python train.py --train_examples=26041 --hop_length=320 --num_classes=4 --norm_position="pre" --bias="all" --layer_scale_init=1.0 --kv_group_size=2 --pooling="class_token" --label_smoothing=0.1 --learning_rate=0.0022 --momentum=0.95 --adamw_lr_other_params=0.0013 --lr_schedule="linear" --final_lr_fraction=0 --warmup_steps=300
Rows from block 6, named by matrix and row number. Each number is 500 + 50 x the weight over its row's rms, rounded and kept within 0 to 999. All counts start at 0. Numbers have three digits each. After the name is the row's rms in percent of the matrix's.
# q: attention query (model.blocks.6.attn.q.weight, 256x256), inputs 156-207
q.13 087:483563557459498559486523521464560573490541483396519519480528500535479543444433544497544469551504556526528487485546487351492449580596477488442603466525477454
q.14 101:458462485520441544451454437586455496526426549545498464427541497529491543443574506613538443472513404527520574521494512498466423482490500571484476507571512503
q.15 097:504519477469429525559477369477511546609576516469468571519506514430511474550559562451470566507489550455542487508519480496549485493438553523507406461436547471
q.16 106:495533436481533466547494508477640496519467437482564484521499480599514552526496523457453502539453509491451541416533532451561536516528489444554506531513575526
q.17 101:501537530562455403529548603479481562516520610543397472486515524497443497484544462522537452504464511532455517513516514547438459441460535415509516530438521468
q.18 103:441512564548539557415443417572498443542543487463488529509432444495421536485510652538409541504578469586418497436505485584497543489445486533535450462413529504
q.19 106:522451601482493507400557464545520499479473487419492472517499509438522470546525498431527425407540522509465483441469658477490555501454497528524490519495488503
q.20 094:397491430417540549621557521563467496482597523493460459557413604519537488498478448447426530553454548422506496500513435553546556490531471529460481484525594410
q.21 099:482488417614559474527511479463459463508459513468524441526584498454489526493555495462524449501506543556525466520449529522481408519527446605419460458541540517
q.22 093:479569602455533543507498507408490496451497440554471427528495474507471470360524525464461535492468462508476508468508411512531452558597396519493526471606573493
q.23 098:507451529437505361395545489504442544479503478548565517525448483456489480457499603468525539470424506480585424579625563453421491431528513495489491527570567533
q.24 102:474485519428572427530492470493494490614521450517566528392447461443433498487502506471516612499461570490493415479527469479509552481564468573561482502515532457
q.25 089:530455410502375454509506563468528483533497600537516559496404580534453446524429460543471602441420429425475490527578436519551609486480503493438589441540635448
q.26 098:560513591549410494523525495389515471536541509513484485445499456488408549514535496398517500562494553438497495514474450529546419495486414468456480482493445508
q.27 105:453397470402464479491627445492504419493502584521501440455463435414504570522504526463549587521506640444543522460531543460466531443437497537483428516451575570
q.28 100:585488487502484508498498521507478532457490515466516544416468512387490548581477443550407597553482475551486507461510476496465504605511520422421544463490446541
q.29 101:478481411482525486494574476496528543496507544488539464478569413538454545406495518561479516501569517498459493473500509488395558429477527512509475477401517561
q.30 105:557486495523537551523541478457415525539492565523618510504511500496559498479586546520515486467536462531425433476538572515494516560527509422449548418431452507
q.31 099:556596455513609463490539514520491492539453523545528555596484506566507473570531459457453549619464414537531391402534560536468484475509471457532482538553491491
q.32 097:538410593460499442525599497543491505460582493356519495593521544522412469454514526435442501531445471491548534544553491451452562514519414455549590452597514446
q.33 101:487458429542458478533523519516479495615508507510496529528425456498512434430556477589619509486448500524468497467531525411448565577540399466454454383541434384
q.34 100:576452362449517559488486456450548523522494488465457479524473605447505465581470534609523549423561521508464482382481551529475439493505425553571593573448523476
q.35 101:580533482521547551527445483500494350557532592512493471475470435558457513463534517512514568414573553471501532396429667492530422582523415458551460564522501528
q.36 097:423468488522449448574424414551534496612532545528534488582496541421430575464524450567549563531529464522570486454492527634604521465529557490457473491472577512
q.37 109:489515463565448609510441459480554582452483476525570555515469425516522445487421461491551502524434579438424494584460475575570474521512467496451518507446435486
q.38 102:429565518507506498612532575439487587508503546533519592474507449445501427559475510484494470466495435445604447484558465455517453577583534497465477539553560532
q.39 101:525548539476560521482608500405477487509520450563541497373468441500506470518484542474483591494470480522456487467546533465501466468482550497448603522549448541
q.40 098:479536539524524518452558501588426574516629567461647465441467456600429530493495584556533500453542453488451449438497520447505487463594578483592524503479515487
q.41 099:482547597482493473528498476470482508512455454457481546527506531437477520499497502513516464572494519488422489527507414493410496455490435442505517574479454454
q.42 097:533516483505570504485405523394495537524489508522572500522502532471547450554457567470479495559526526567547491481443508586517540479512496539475542525484496512
q.43 095:478501530472489440446440493512599477608530469543489462420530507380530461504588493481567448472582533563399520469485452551566381405463470492480536375458477498
q.44 105:556498527522501544519519449436471457445489526513539528560403561584467449459468510492454503459529440523531504521525451557530497489450580564530472481429527480
q.45 099:562504551624504495530571494490443479487510486518620489516501559554508562545491503487575609552440419509526539499491454482600398467536499566391473532492485462
q.46 091:520453492564559424400454485481504574501445597419502545441507526430530538576475471558497551517461523496502371491536467535548471506443461548479508494478521583
q.47 090:375585402550476527421517462512543537449545549507465419494434555416458539519552540453487478561529516515472552495448501458431544420524562494562498557545459492
q.48 099:511462490425494489491516512468505445586498419519495567496430556485454523538491425552439539599384424493518480572588443561527537533400387521514470398605576601
q.49 104:555507465454541565480519470477473546444578480418449581517519425471575476512550574516531500547402498492500415551609526612452536571546504457455505423460525521
q.50 105:478553404454548504582456482531555562558453538488496510526552476554536465493469527507463578504575542465455464473441567480582536568500416563499514462533463486
q.51 104:510464565516477519485469447618484469560450456428457494411564540497477571504463486545455467460489536567539541482481460483451458540590588505582498500559488589
q.52 093:535534487513411474540530473577423541584610491462509459420478427522414429529419627462481471562539473529565478572503526396581449534490465477564424436504495524
q.53 097:504551621506478530567511509494439500522457495580619441536579449517505581473568546486491508470556501388492569506509533560583478593456492479488509531501538459
q.54 099:497587481427428514370448504442510475582531398551504517494466460477580451473466523558505486537479531536553463425466480467408474447485443492551522460469499544
q.55 099:491474460511494505512504544494515479495340422510611599542530546541535463491569420539473552504447566495504480600550591520510528499509517499523531522543410518
q.56 096:523510505426521446519467553532542517511495517599514499531572499477532457456477483463458457432533415445495511514589554499518593411499444545491499479544485583
q.57 098:581501399541609496498581542587560424530509504432486504513528520533575606584472485464418512414468494524493524620613445538504449433499483544556515550463632527
q.58 103:528526486430597505532476565429532467554456508481391451532614514493560483578430383549466468459506545506507559463551522418556546461461534478519456607496505531
q.59 100:500580545445481457516499570553512467529501411522471506497492485544591509445511566458518549499488582438533432545511379536516474497501479471431470470464479393
q.60 097:516491577458433567484506553479563444532512519479549435539542541490477432473492485453521508443566549478486470508534485473539550509450463560545497529498491560
q.61 100:552429488458530463598440389602432579533544467541544525472490427546508485459536530474526533503512527432441553505413562453475519466582487534438532566541397511
q.62 104:464486509535458485527529464538546545490487355450515447447526508511499435530618453519524486467565464448544369458507421497547537563489497520540493496410565509
q.63 102:560430440525467533459394464537558421359497386482449439483557435408494523506433485439502464426477553488545470483525539501534451434453521459581492411467591605
q.64 106:546427619435538549488587435513508504541509518569519417461537559472521574465513569516607439555400477476496496522459563502496509360512442478469549504620541563
q.65 110:526467517468456485559486614538524497532479452560434514485435470636526518564453461496454419465402549618581408496590537506565568642409530548420441450503460491
q.66 102:550526472499491568461535552497484476480499504513495497502530464489424499409563552453543545599466385473452556530552505443468538606516539488518538624473500479
q.67 104:597521520450454490516540473553491431491526476510506491463498560483488497502468524481537531433593547496472457512414525504543504492590528517496524442419490541
q.68 098:560519497477501515537511469474529524549486370430518521515460451542409474513453457447521506489442568556516555412442576533462522598527425437486474482522501479
q.69 097:545499482471490511507517390458440560586539476472550562518477549560473510473470514453475445464540476548417464572567477552572539533463460521541429534461469542
q.70 089:499498400481499443491451411554486490496491500549567453521435539368509373506524433568480543497496493442428425494487484393462576516573513428576454450611489453
q.71 102:498507558443457519491483514442548478489476578550463478570483513523513445498520512429482564453494502520540490526465430539419483515469515514437501472550524533
q.72 104:535477531410526493516589448547508526565442488535576460564497502433519486460550486469493458538487511603571590553499521378508494542502483462618553523476497476
q.73 093:552457502539555532530501491491499542485492505495482516493487441635543533584491528514544510452501490504468513539457484528552437414522434474486571517516509440
q.74 104:462524623580527620457504593572529443479535534459455491490465580473485473444488444514576567498421481532548490567546538546495450548522476510477443502496465419
q.75 100:503522556515552565622502532483514395413540487528448437542479550477599510529463480455540573531424475577509476543549500527554482641532594630490514534459477405
q.76 104:476571556420523555477461529548545515474579442502563426559512530533559542502552555537509467481571504515500522476520544506524541588517429553538528455512409553
q.77 096:469461562472436505477577527463543511456505462439564468524464450420466461480424523525510444443474587509576418470569457566460444544542398428506555437531477449
q.78 091:386443454447471461573464380484527557530488468516459523433556481535621563559457477386525450466525552459446459409513512402455436525639441493460466553615525376
q.79 108:503420558536487489572465501514587498454614383461521531553449464465504441523506501436573508520471434411503475477418475497471502568604458477544536440532500480
q.80 098:425505535431535431520510433530606526502460336484565470571467500531486575497523506414447481426488433488507470542519548502550530520532577494447594452480495548
q.81 100:498550560487515528512595494556535454431518509548486460508560457440530518441469556576512584536449513443529399470488498419440476478472505516526496472424645464
q.82 103:568540466564556458543522494435539606557409525510559535439469487501557590472523498410489496442405570446481455556574587462445496420578592425479498449478466456
q.83 105:429510475441537474519565491597564516500491506494500528442492498557561443513472497547495533455415494580527514496517592453418491469545545403407453537506463419
q.84 097:476533450539551507481468606604547558508501466438375470490483552400560376585493427535543484513461609568508441415419397571600525556463521527603452497409465487
q.85 101:467509555492609565533557519510545448472543517574498542528549550510505445421571535523412453419498452448581465506501463480460478568562566580543472468586538435
q.86 105:445480527495565504477548536480473458536504517532549478484511460507486476542550445525581536460618558532456401547560508591540561547532449621449533547454470486
q.87 100:531508497527525496555504396470495534552560467447569494516551549487442529495449429609382489491573441567496448491469529452468482486482496480554602445500380512
q.88 102:498461543563497509539508555370521463488501498508522560519476507466674495569454563531479513485568448472528479368469500543542516571555461543533519462569511445
q.89 095:524486496569484486614418475502448497507464494555546530532492573549572485440446523454448510441522528480542477402506400388570474452492477517506507516456371571
q.90 103:495460555485549531570506505510515514541484477541596508459458490514430473487502428436453550475547558566440575349558502475483474473483603507380523539517583373
q.91 097:447478495487589480482465455468564525473462492410454549506493491482469534500518458579505440468481464459486560464496575504476444496456680438433469409486542525
q.92 110:459496478553462364388432494541563612529527470435506499537534458450579489441483463481473490444484593474441485517465447448452491487435533540480548506577538491
q.93 106:489516468443557509400536607450457503548551555541424515430506494520538490521458552476492450483552543411511439438487514507399530557548515473538516425531504470
q.94 101:381398577573503452606467451488518499603516423496471490505516530484469496507552557554618514533424447526536546470445486523533541515506534470452516403428478511
q.95 104:510553472514551550487568535582454462447525516504583458485447495530498534526428381524578523467457519611523482565469518500482463436489530481478423480441531428
q.96 091:483491429374474522490492618491460475520453532587513582527478571548497514550498450460515577454477473561434460515431568542502476450489558464514505493531493562
q.97 099:420498424542553507515582459475467561402513603487508462569467538455460452522453425478500559445449511549571508509509554538429536467466451526524504624564497501
q.98 097:507555492501441453515483459533537547468554485499553576432422504468540611484449580436555433501515475480507465495508467556544535477585499429477562476447418595
q.99 101:466501572595492472592422525471462454549460631542524484449571442506446514601556402589469506495528439504459397516575510548485550498549598394499415497518480587
q.100 102:501487540438569435508511447579410545450395462496479543499574489490565550451555452521436545502426513459527474481530513495486525495421376517467483479634516523
q.101 095:483448508528541474510438454415441563556410456496467565462474495503438492508552490443463414531526583514482563527474548469432526538437507481462435458521484450
q.102 097:619395510386522531383571543414306509502511560499570498500542481405420528476505495509577475451556510481528574509521403554458510427530537488589470459582430485
q.103 109:549482499519479465459450415531513486579609440561569549540476587447577518448479555501500502448515479524514470518534407492548640583522433485515527430488483591
q.104 101:493414479538543540492527594501566430586484518583488527509550534450430532419506468570473475424500390570549513515533410535510476492375421413544524439491528466
q.105 100:467411529500430652552423499510490534516507493488477617479510553476485466431492542583593455473419500484515481494447448510540496444452426511616521507537572544
q.106 106:448437471531405543482542501459552408468550536452495501457562478498566513538480546515569522495386563452481394525542529452468523398383417588505528477499483620
q.107 097:471428461485515480492430556491448533481400483458430510479555471489478517590507390441465573532533499554585582517492556493558528497443536474503398488517479475
q.108 098:578491462433477505532570460467541428491493480488503499410599588466470484474505511545517572412490537593553424380479476464520542440494475490500532526580477590
q.109 102:493481515494568445462465460511496558486548510477519548527537450536479566519461575472533477547507497448587460417539571569456513499470480492411464530514502515
q.110 093:445384490434528543474578532501534552485539518523479508448475492511406483485443449532498525489403440486522445534452484502526555496475470519565422480513503475
q.111 097:437473465505551486596512559525472431489495551477524444573558481435444493428489490487435460494531546509435517392500562438463551516473493438512575543475563530
q.112 094:510441487391613534448450459435526466521530548455448541510513520410456553500430528544527470478516549478495484401481527511504467444500475515477567491433442588
q.113 097:439500539501465483592562513491430455469507522613492567536519471535499468464465535432671493510474449448495410422439488490524583431528542464600515596599508508
q.114 100:499465518483437508550493540505481520481578435597511506482396531517445548469426500576563454570522463454428497543527506492606470555530559552483442454465458522
q.115 106:553465482435477502537490536481561414561454566608586557508561530523508555503506509562437529430458445446499472483520528465542506533433508455479454514574542474
q.116 106:559538582559548527466486456505422498594524486520496524533509485673432458433516597506567430487502548457550427535422515484463505520500578488511537495455452428
q.117 101:465584499471493453544448491498517539557422564520534533537525450498570437480561504464563563464519478540562412527607514536501513469409526564523547498576515512
q.118 098:525436576501435434518560449525532525465509474454449463483488591526505532497468427556362524478482522513499425431453418419469447519423531578503644434458504522
q.119 103:507519462472580417524489535508583477554558569479530495529523501413369548434426491619507578558427488541410562511520512488561490478531464446552478465505567452
q.120 094:514498505413535506458555554519481558591462514397499471538519510596491554536506385551566464603506549422411513505404541586547471474446498502451505461440487496
q.121 099:502559551571466487465560497509458502533429525504403469549519510465496501573567407452555611512467515440546514514489509446502515532502468480450490523542461510
q.122 097:502568422499556450502490431544494562485501527548490483571545499539551499519493492541554491522391448541543436468443512558411435465608445518498560472434514454
q.123 100:496403515529445526518551551494443552448517540588493455502451515461330502594578503522437436529499403532486519450519503435567576550438402540503463540528573509
q.124 094:474566586520473419547426503580659528551551439467602505594501519530556532570458487485478520517484436492490476554591474574568415507494503547569438519440559536
q.125 096:506474484554510484570643499488467436561440531369514509456483462499461620556485403527501550547547515582496391482509548532517448537652521483488469528439533419
q.126 098:583546399419537485489536463472555504489497434462522507428413476517477432492445523488589374408453532437459412449410448522536553456505542458581597554532435546
q.127 102:493438535576511473457412578486380535558463499526567469507530469393489468536501435531448633462477407490510384538441547576591484492531582478545595488429491495
q.128 104:475503597486519472576608514430503498519470434583484441514535519402453529560518504491433487485407475531539553525489445451495549519543491566512562538517469486
q.129 095:413506552519486534403470476432486530569499509487512539525542389492565517398535602535537524422453503523489523531508434454462500519408435504462445603559590510
q.130 098:534574580538487550444541485593448438425489489579345592541603436395504503507526501457517479471578497572518609560383473525390489512531618464392487507441503503
q.131 101:562507517490464459511531550510546580483527422531585472502470468500567541478416551529461508541521538485530559485420436509538523588408502536502653482544482466
q.132 100:478551469512558418427550528569475459401501540511496543459497444502613505506524562498462463521524453532463508639548506511527461555472427489439575412538445472
q.133 104:468516566529529513474491553506503627557481558456524499449572460573514440537559511449501553574483475420436449556451452531385512436464457534498447576554471509
q.134 104:468487502484466616451455539451461553541447556507499522512524466509405435541493524444536486527497420551562576659514474493600414494572542511448482516487502537
q.135 093:488582487500482526563510506457508600448453472496568453618458448507502578474561467606551552557525456479505485538461422520529502442497536474510474518605439430
q.136 101:511508500497441513459554486554531542374514437401514567578488399539489486557503584486563543560503469512453438541554452529537542546490544512570431462507534481
q.137 094:545520556448439522512507426507492472484510459489420535466546434415495532559531494423455476471485495536580556424488520580561514575466500514481481617572457475
q.138 112:494485576474546477569506443498431625434569577532544504484497535570471477546568525464536451468435447526524532516511487447494484452475497443496568421443490476
q.139 098:492539533557489407553552543494463459495475459417536458511422493506465471478575338530545581528559631553477467534487513497500494476523549456403562494518486521
q.140 097:416450492568501536559522570482571567556571565384539516459512533477475435476573463467507581503491570530403490516479452596489567501508572503471494475488529461
q.141 103:469443499477538543347598540524541523412437470500576489395489479464496555500607422522518562577472530494422515483489480443433476556532474520450541488524526428
q.142 095:508562583554530558505399548504456585447445463564456535561439404542485504528499542563514357461379491477457537536545503488468530511448558523510484437428518469
q.143 091:587498587481528533544473562543490480511556464480432373451418533571547575493450473517513448452508551509500462579486384437500417508444451478490441513534412473
q.144 098:491467562551517500515504461472497557507533596577489492525531463478546492511503486538549441553472470553554471500499533440559511456547568410490497533480528357
q.145 099:479566469450516510502409484440497550582520494349535427553420515595555479513528580482480457525505538506518462492495546465548446448541600449499473479548419434
q.146 091:532521514470441542538554674520335512431449497491466460530474550594467477459513541521482558445523536450492476514449515491552537550492442429551470544588440413
q.147 094:486509484521514481574494538533584508450502504420556423515531503538504502460439443570500432505496443459521534481459549550477586534551506579617463433428513441
q.148 092:438544532446509356502538478479492497483457485569543491529571512514561508494506472488479581563534509466626458471499438526474419514514516487381466563471501483
q.149 103:564567467482572406516521642430487482591375458459479444464530470460584557514560511405493548562546493523539450491576549486538431553530475478476523530406536444
q.150 094:510449471467478548419508589499492533531593392504520420446573546555485443435479477468537475343414507471459467580442489491440497429562478521470530427523486491
q.151 098:524466585528403466488502476487583492458494510469481413509631466498536507423453434478575556426520473522455491467491432537611633561510528464486512606560483553
q.152 102:491444460521465469549526460528509554510470566512541507499478521445466438502556404512542468534623516482474440464453531544408580495443424485515491454512571570
q.153 100:485521457467364514460511479489592507484413465426497598545470538469565499463504407459574587495417511452618437479489475498495405476497548475462571471580513529
q.154 103:485498483539590534534529480501510549477470602463498472603454514541435415555530473486508463534503506512471440448577528416590462510516458497490458521526462450
q.155 108:522480454551441514572525454510605507524496546496428528571570584481527551537473545572496407499455465532485438428400467467561509525529443427423515474488489544
q.156 100:503456548496504508494410487418461450570422517473509510409543520490463495501511482444398639423506532435546445500524500636589487483449535418491553522468537466
q.157 105:547469454444540525506585499488518462533523435523520530476397528490445468405435506461495467530500490493462496548561523605544584490511556472529505602409553483
q.158 097:482521584338555534453579517405469498408506556650439479531528549479445503522501478534465531458501444438519472511430475554574420478545550470436448490584494501
q.159 099:418526433523408518479489452460534511526522553478447417536515551462510523456522554478459483493492464482442513420610488441494468392541489492504426422579396574
q.160 095:465558548600466441579557450446450450540571498533480472550520564524496477486601502496504482516467466450485471441500493520392534436460554483412530393518488455
q.161 102:515558573470436535577534411475465531483526535439557534446581492560474519510417497527504515494462562469537362515553496511512469550417468454470467430504441444
q.162 098:557511456570501520596510487483472411470619528465477564544534432518521476421534518492520447456477558530446469459400479524585499505440451499369479592521519507
q.163 106:546544569514603489543476396375467518513438461510489498433555486447510565394475462514447477523554576440453539502501563570487383477476477510562452504526471453
q.164 104:524509448510438487476461521459509586513468497536485506483581513521503426555512374524462465440511488554582377431512468375476466570509432481469510437598514546
q.165 105:504488479477555470524463533526505521564451501452499470444464476504460499568440530486445493462561509521405493376512545439538388490575440559423494496531481522
q.166 104:534539418462508479513551497454466452483465570524426466500383446512501546481501477406544538456492477549490613471519529498483511518477462449461482610503567439
q.167 091:510481495543429540384467487520540477502503455532410513458489450458524549509505663497478534452470458517561503372428504516516509538439549523521564538550495496
q.168 101:524575501462454469470429523491520521459594443450495511487481501502459568564414547517539500578523526556496499536540571538515472443489489496511438486520553545
q.169 098:434550576532542489472447397494480417501574492511564568513475492483543574492502533519560536503527540401519542564495518415426568438531467462540526553468440506
q.170 089:465446583435539530528537576551578563574536476458478466460463488487533496443461628531585559461444501572522544490549551421490540587483432416424506500471533482
q.171 100:560485544487597582500450489589542487532429551419486550494471457518479463522504523494436572518542502595458489569509563493548499620571518455522523562407519503
q.172 104:419525481522407592485507467586439598481480506496477487538535465507575488550467526455535453566503492501515510540491421460426429592538504497450544503462553447
q.173 099:535487546486525518417488472537565410454503498522462493493583467410423433451481546519413455368534550526442526489560495500557435490539510550590506482549501524
q.174 102:481532566431530492584532542545424403606551503516442477513510415540603521559502574541497465531519392500418478436514512466518548451530508509424511566507507484
q.175 094:490460589393441480507442564481577467507486561431550488504463552516522490564481407454533534477483504526484435467456566529573538532502499430524464547470505476
q.176 103:628502543476516477592528469459511502556589458534460530572518493532576543471441451502500575546520462498493532558448535527572523556505449530424343564498485500
q.177 104:560539433456439454505526578506508447505575591448467435451524486540453558446475420498494473470499488521408547619528579567505460548341446418543555534538520468
q.178 099:467525501516513456471489523489533536533578442530420459542545493592534506567464472540549450440487505374584500475556562409465515461569484448530568508457478573
q.179 099:502499512524502470540509403569474505540490519435661541462511509431554418560456558449525461503567494495509595423555448450467560479557491554464542399532488429
q.180 102:429496502493466432449584521403420477441470448447539423621448510565483500514410470497440469455562397579514528443487512561554508478492544501484502423411510530
q.181 103:540491573504496576562509437513548550582542431533473471462483450498511503562488566548504482460542445503503510531513514569561516569483412471536446469498418452
q.182 102:548489644422434536519443555655523560492506406499463490438445546452449525515433432462451513501554505519391561499571563506431571502498526584554540589529466518
q.183 100:499466557358471485400436487536532513544483587543433472484444511599570446425474370453463568416509408556498426482626535487513553527517451459594535489446478487
q.184 101:610474519497501400488552545547542491442516488476462499504538465535447566537440525511504523473469477481549395504494463428593480555443445551441467555488425514
q.185 095:564507454548440516479455492506586436570582413491440549505603460517474419506501490511472525603503552484483487529520514425507480570592573478498419477482483463
q.186 102:440509453524515571575466537604547462528482519512572515550496460337522540531435442539416560522476422485475527392522522435531468512526591546525635493488520493
q.187 094:454498474547543507531501466487482585549536548473502476463513458538549548577470452485539496492482521487493488484535571518560483503489526538476438356445501499
q.188 100:451427531504605516475517457470403582552485548548492502520581545462509564520478572558475492478497532486498549530470541523379497534585493434488479542487501500
q.189 111:557504427456515529472552460488528556519456503522483582497474523504583506465369561564484494561492526469429499522521507582557586452494474447453422410419476553
q.190 099:508556541517490482506567448479508525510545495522545477509503551576545543451476553514489482526563470455467489432475515556509466512477517488453400465455537543
q.191 109:487489459574485581461460459519518537434579484457508463404542505454561506437467467546605444495570504470490389465539456447465412472425482561501535485513543490
q.192 102:501587572508435538515543541503546455539501493449667498503491554472509494437519496535479578559549477482548501520444524497519524413515453499406438445510542520
q.193 097:538437528524535386475412536515516409456484459550474551470504501489471562459586435486517547503593468403516525454494509490482539412513532502482537467450616501
q.194 106:500434543441620526505499531513518431370495491452567485512486532512439551533528569522572506446504424470518464571497514462500443475543445485517439398540436521
q.195 102:477518436493592495539514449548465483512507498495511487525576460499528610465415516538506529429492518435469434484455511534493567498389506467522470526527502418
q.196 104:431466492499473534508522408507467514428497510465548475548518546435487486447456574474512577475504602549484473465446498592533436586480498474577507444454435469
q.197 098:414398512408454510478531600458473460522528511515410507531583504524430531558573402452454503482459443561512559484545527561476581493598485544496494515592575418
q.198 102:491488491506570578496519539474458520461388504454530464445503452494516483544606587494461483458565453442441490464449651462507418497565513515582505550518407515
q.199 099:609521438457490551513564544511513432450583507500503477454453554445411503509491481567491556408470471547464478532514491472456458571524479441525428527517574544
q.200 103:487554507460479478446514498522456518427425467468509487530520545527532504583481475461483559479509480576540518398518399405445630546474479499502462479562474563
q.201 096:500498563494528500581572465479508515543462433446504426591497485585515492515368494502515547446496412465536545489425482544516466515555546537555480498488475526
q.202 097:440487543462512496457494469498476518532520555537550502541477570507448527487633457514600545474469564414500451453431452602427516499412438467566483448481592568
q.203 100:553512525394540433533542517474490511466416527480506492512471447403522434520494514463478519543519489381451456406531523491591465467534406535493538470566390482
q.204 090:527498492448527381501410496452537441506498449474498454449511429522524487418513541551556507533553434526544530480489464424462428556517412456448420411470597448
q.205 102:492473506485514490527505459437540512470534437428470466460521526491561521374478401520477520532538574443631529548479608484567496581562580571547446553545530509
q.206 103:477535485519463473475411601559519435498455624420555477562451596450471601535458432447495508472475540497485514571471486541551410501501439442520480489498542474
q.207 093:526457422519472505487419526529493406523410517531457511541502642575470432508488468509548406553453567540537476473460529451457408469466516582409420466547537497
q.208 098:539559434513506511525416454543506466491483452403518510477474495486566487517567538552470457481528437495489458567537504493550488457411491532521475442484472562
q.209 110:526473459513449453506482502492545573496564513557569634471522611446484443504469484611561388539522486523464397450507423450489484514542423544447449638498495464
q.210 098:525362641552535540568496486443442469535408481458486469465386477528604581494497546621461460505546496451441399568439502537564546534446458510579567502538435474
q.211 102:475609451466505537513536482551424554549620480539430562453466507456465491509452487524534466455512480544486494357526411486524479436500517490447472493575468484
q.212 100:526547476509410424486590540509493475447558527496567507479505494486547491431666561404457452532521516536457607463514471465490459459501543488482523503477462423
q.213 104:504597513555461441449520534580514444511515524558510421508481524422557552427509449599416505581540520499426520417525423466562446497501492528432557514572513421
q.214 099:526558440480541436473515485458576493495435485615503534577483405539509510452445388461534525449488426431544481530498467462462491438484474498554556531514496560
q.215 102:414490524515610479501485523480493407550427486451484572467531465476516490534474511469534530499461508474560498525558478445579475523514590539418508555534494573
q.216 097:506518489531418605480534459429527469515470471507519566405619492389501450411607569439555467530431500495454612479522499466471451483525429457445480462542507429
q.217 099:567428513510497553493475538421500526448481435567446533560577547503561514526486514578515495527532538461418549602515422533529546470467489528408506467508441490
q.218 099:493571480591578581552502410522433496565591461501494463609569521565553461471615438453411483510584493438514520522502445530494521462514487545428480464493541405
q.219 109:578533577508527479424486561646457546525541506533515562413513489638385462565483494479514482522531464536494485503520416563520465561446602512606495461455443551
q.220 096:574444496503526469425500471559519541502498635420462571492515562466534484599380405483456486426514449414437541580509483480543630495502523490519472565529508545
q.221 096:491480536495593407497456452441488508532536543509540459570541558466591463516542554510529544577393467544379516481539526587449515423470463373521533553484460535
q.222 100:465449513512525549484512443426538488523553467509547451530511446486456429493505496545571570491462535444470556551412442509516500538490444458553518584496466473
q.223 103:558465451477513612396525506523461427461512539489488447497585434447485475491464534565447518538500648584419460577464580578545544510450578532379485510549479526
q.224 104:474420420511428556473395498539478436458456477533544443520477525503506560518528562491457501467464535514520423510417495472449538431494525522460533510509494540
q.225 109:465426425470549533485544472410530498515450491429535540448558502436515534508495507508524548624554482513499445523426437472569466588533488460466519514550506564
q.226 098:569495542540571550561538526469483457463504479436500414496575548519497412439507555591411568552542545482523455574501504559521495575517381516495484479452519548
q.227 104:556433480580531551533514443459528499530494513439423571508507512554513512430486472496509518524505521396471547552420472539533519492474444483437488466463489584
q.228 093:434513423584484521493504582471476504596502513534506534475454465475463476482467599519493473495489570499529462415550473475608587542503508461458423531545533437
q.229 104:517525562527544389519471574474539555506386608486456529499386482528581443505461376482540457444485533512514422519460449494533449426579522561428503563478423557
q.230 102:488450595485505454520506515476457470539417543571474523504470465586420515454502537437566364512565567534454375453594510611562552462403486567499503495525507533
q.231 099:426462502509549505503488468579510594493549406534564502481493472463487437562570509527452555518545419471558496403584513543511521492495539573577507559577443433
q.232 097:492537537515546589442511564453569585417550539428496522492472507517529529429452576559445538472433537554439535534457427485531474446482490592489546526506442557
q.233 098:483475499475457635484489404538499458558560530574430527532485608483463485538562453411474443481506496553441342480479528519499543519506491537494534524502478481
q.234 094:467449484505508477463518569463450502545545461495495504459426448477520441493481536566542580462445525466473427444571532585489576519523529477495490465551385426
q.235 096:471456430442595485544472444487475375546470563407430496466461449585559490455552578455500578619452433448518571519463547587573458587512504510388500516413496506
q.236 101:525555487522460537598453553402455540531487532600518560525439548492364577420482555472467388554523439502481487392438507466536519438569423467513549481461521570
q.237 107:444485557456461551495445481445610442459504504515460500498467451580479514475511478480503535442496490533444508495447565419451559545523546568522562504548422475
q.238 093:472503557463503543476580466521439536516467542466510424471419541573517473531518489569535424526534424553527498468435453519503533466504517521500455522506478440
q.239 098:549461506451550554572555517535518578498530486539477466523580538462514476455493520595467477432560467465482554423519505461475387466496550574565425426515484479
q.240 101:565593511504459518460513423511357487467554567516502506532601514473548439480529567471447494610420519511401500494477563501500573527515571435487467480499481475
q.241 104:488510512581458515544530533555515472577504568527580461558584492386439498467512471469577492496452448494584528593505540538511437448471531483429591462585538485
q.242 102:486615501480512504529537474520598542493538537498391477487435479465541558442519529405504419461504508563539539449508425551564514416579561420578534525545429447
q.243 097:554497476506474487535521467536488520413590528502534601453556465490551474421541501445508523589488471507570392541480528543546544570466511533578451478404466500
q.244 109:423577559502432555524573503536513526458516567427519527509395459535428425395502510448436529490493485593555397485445563519557520534502503541515480609545618524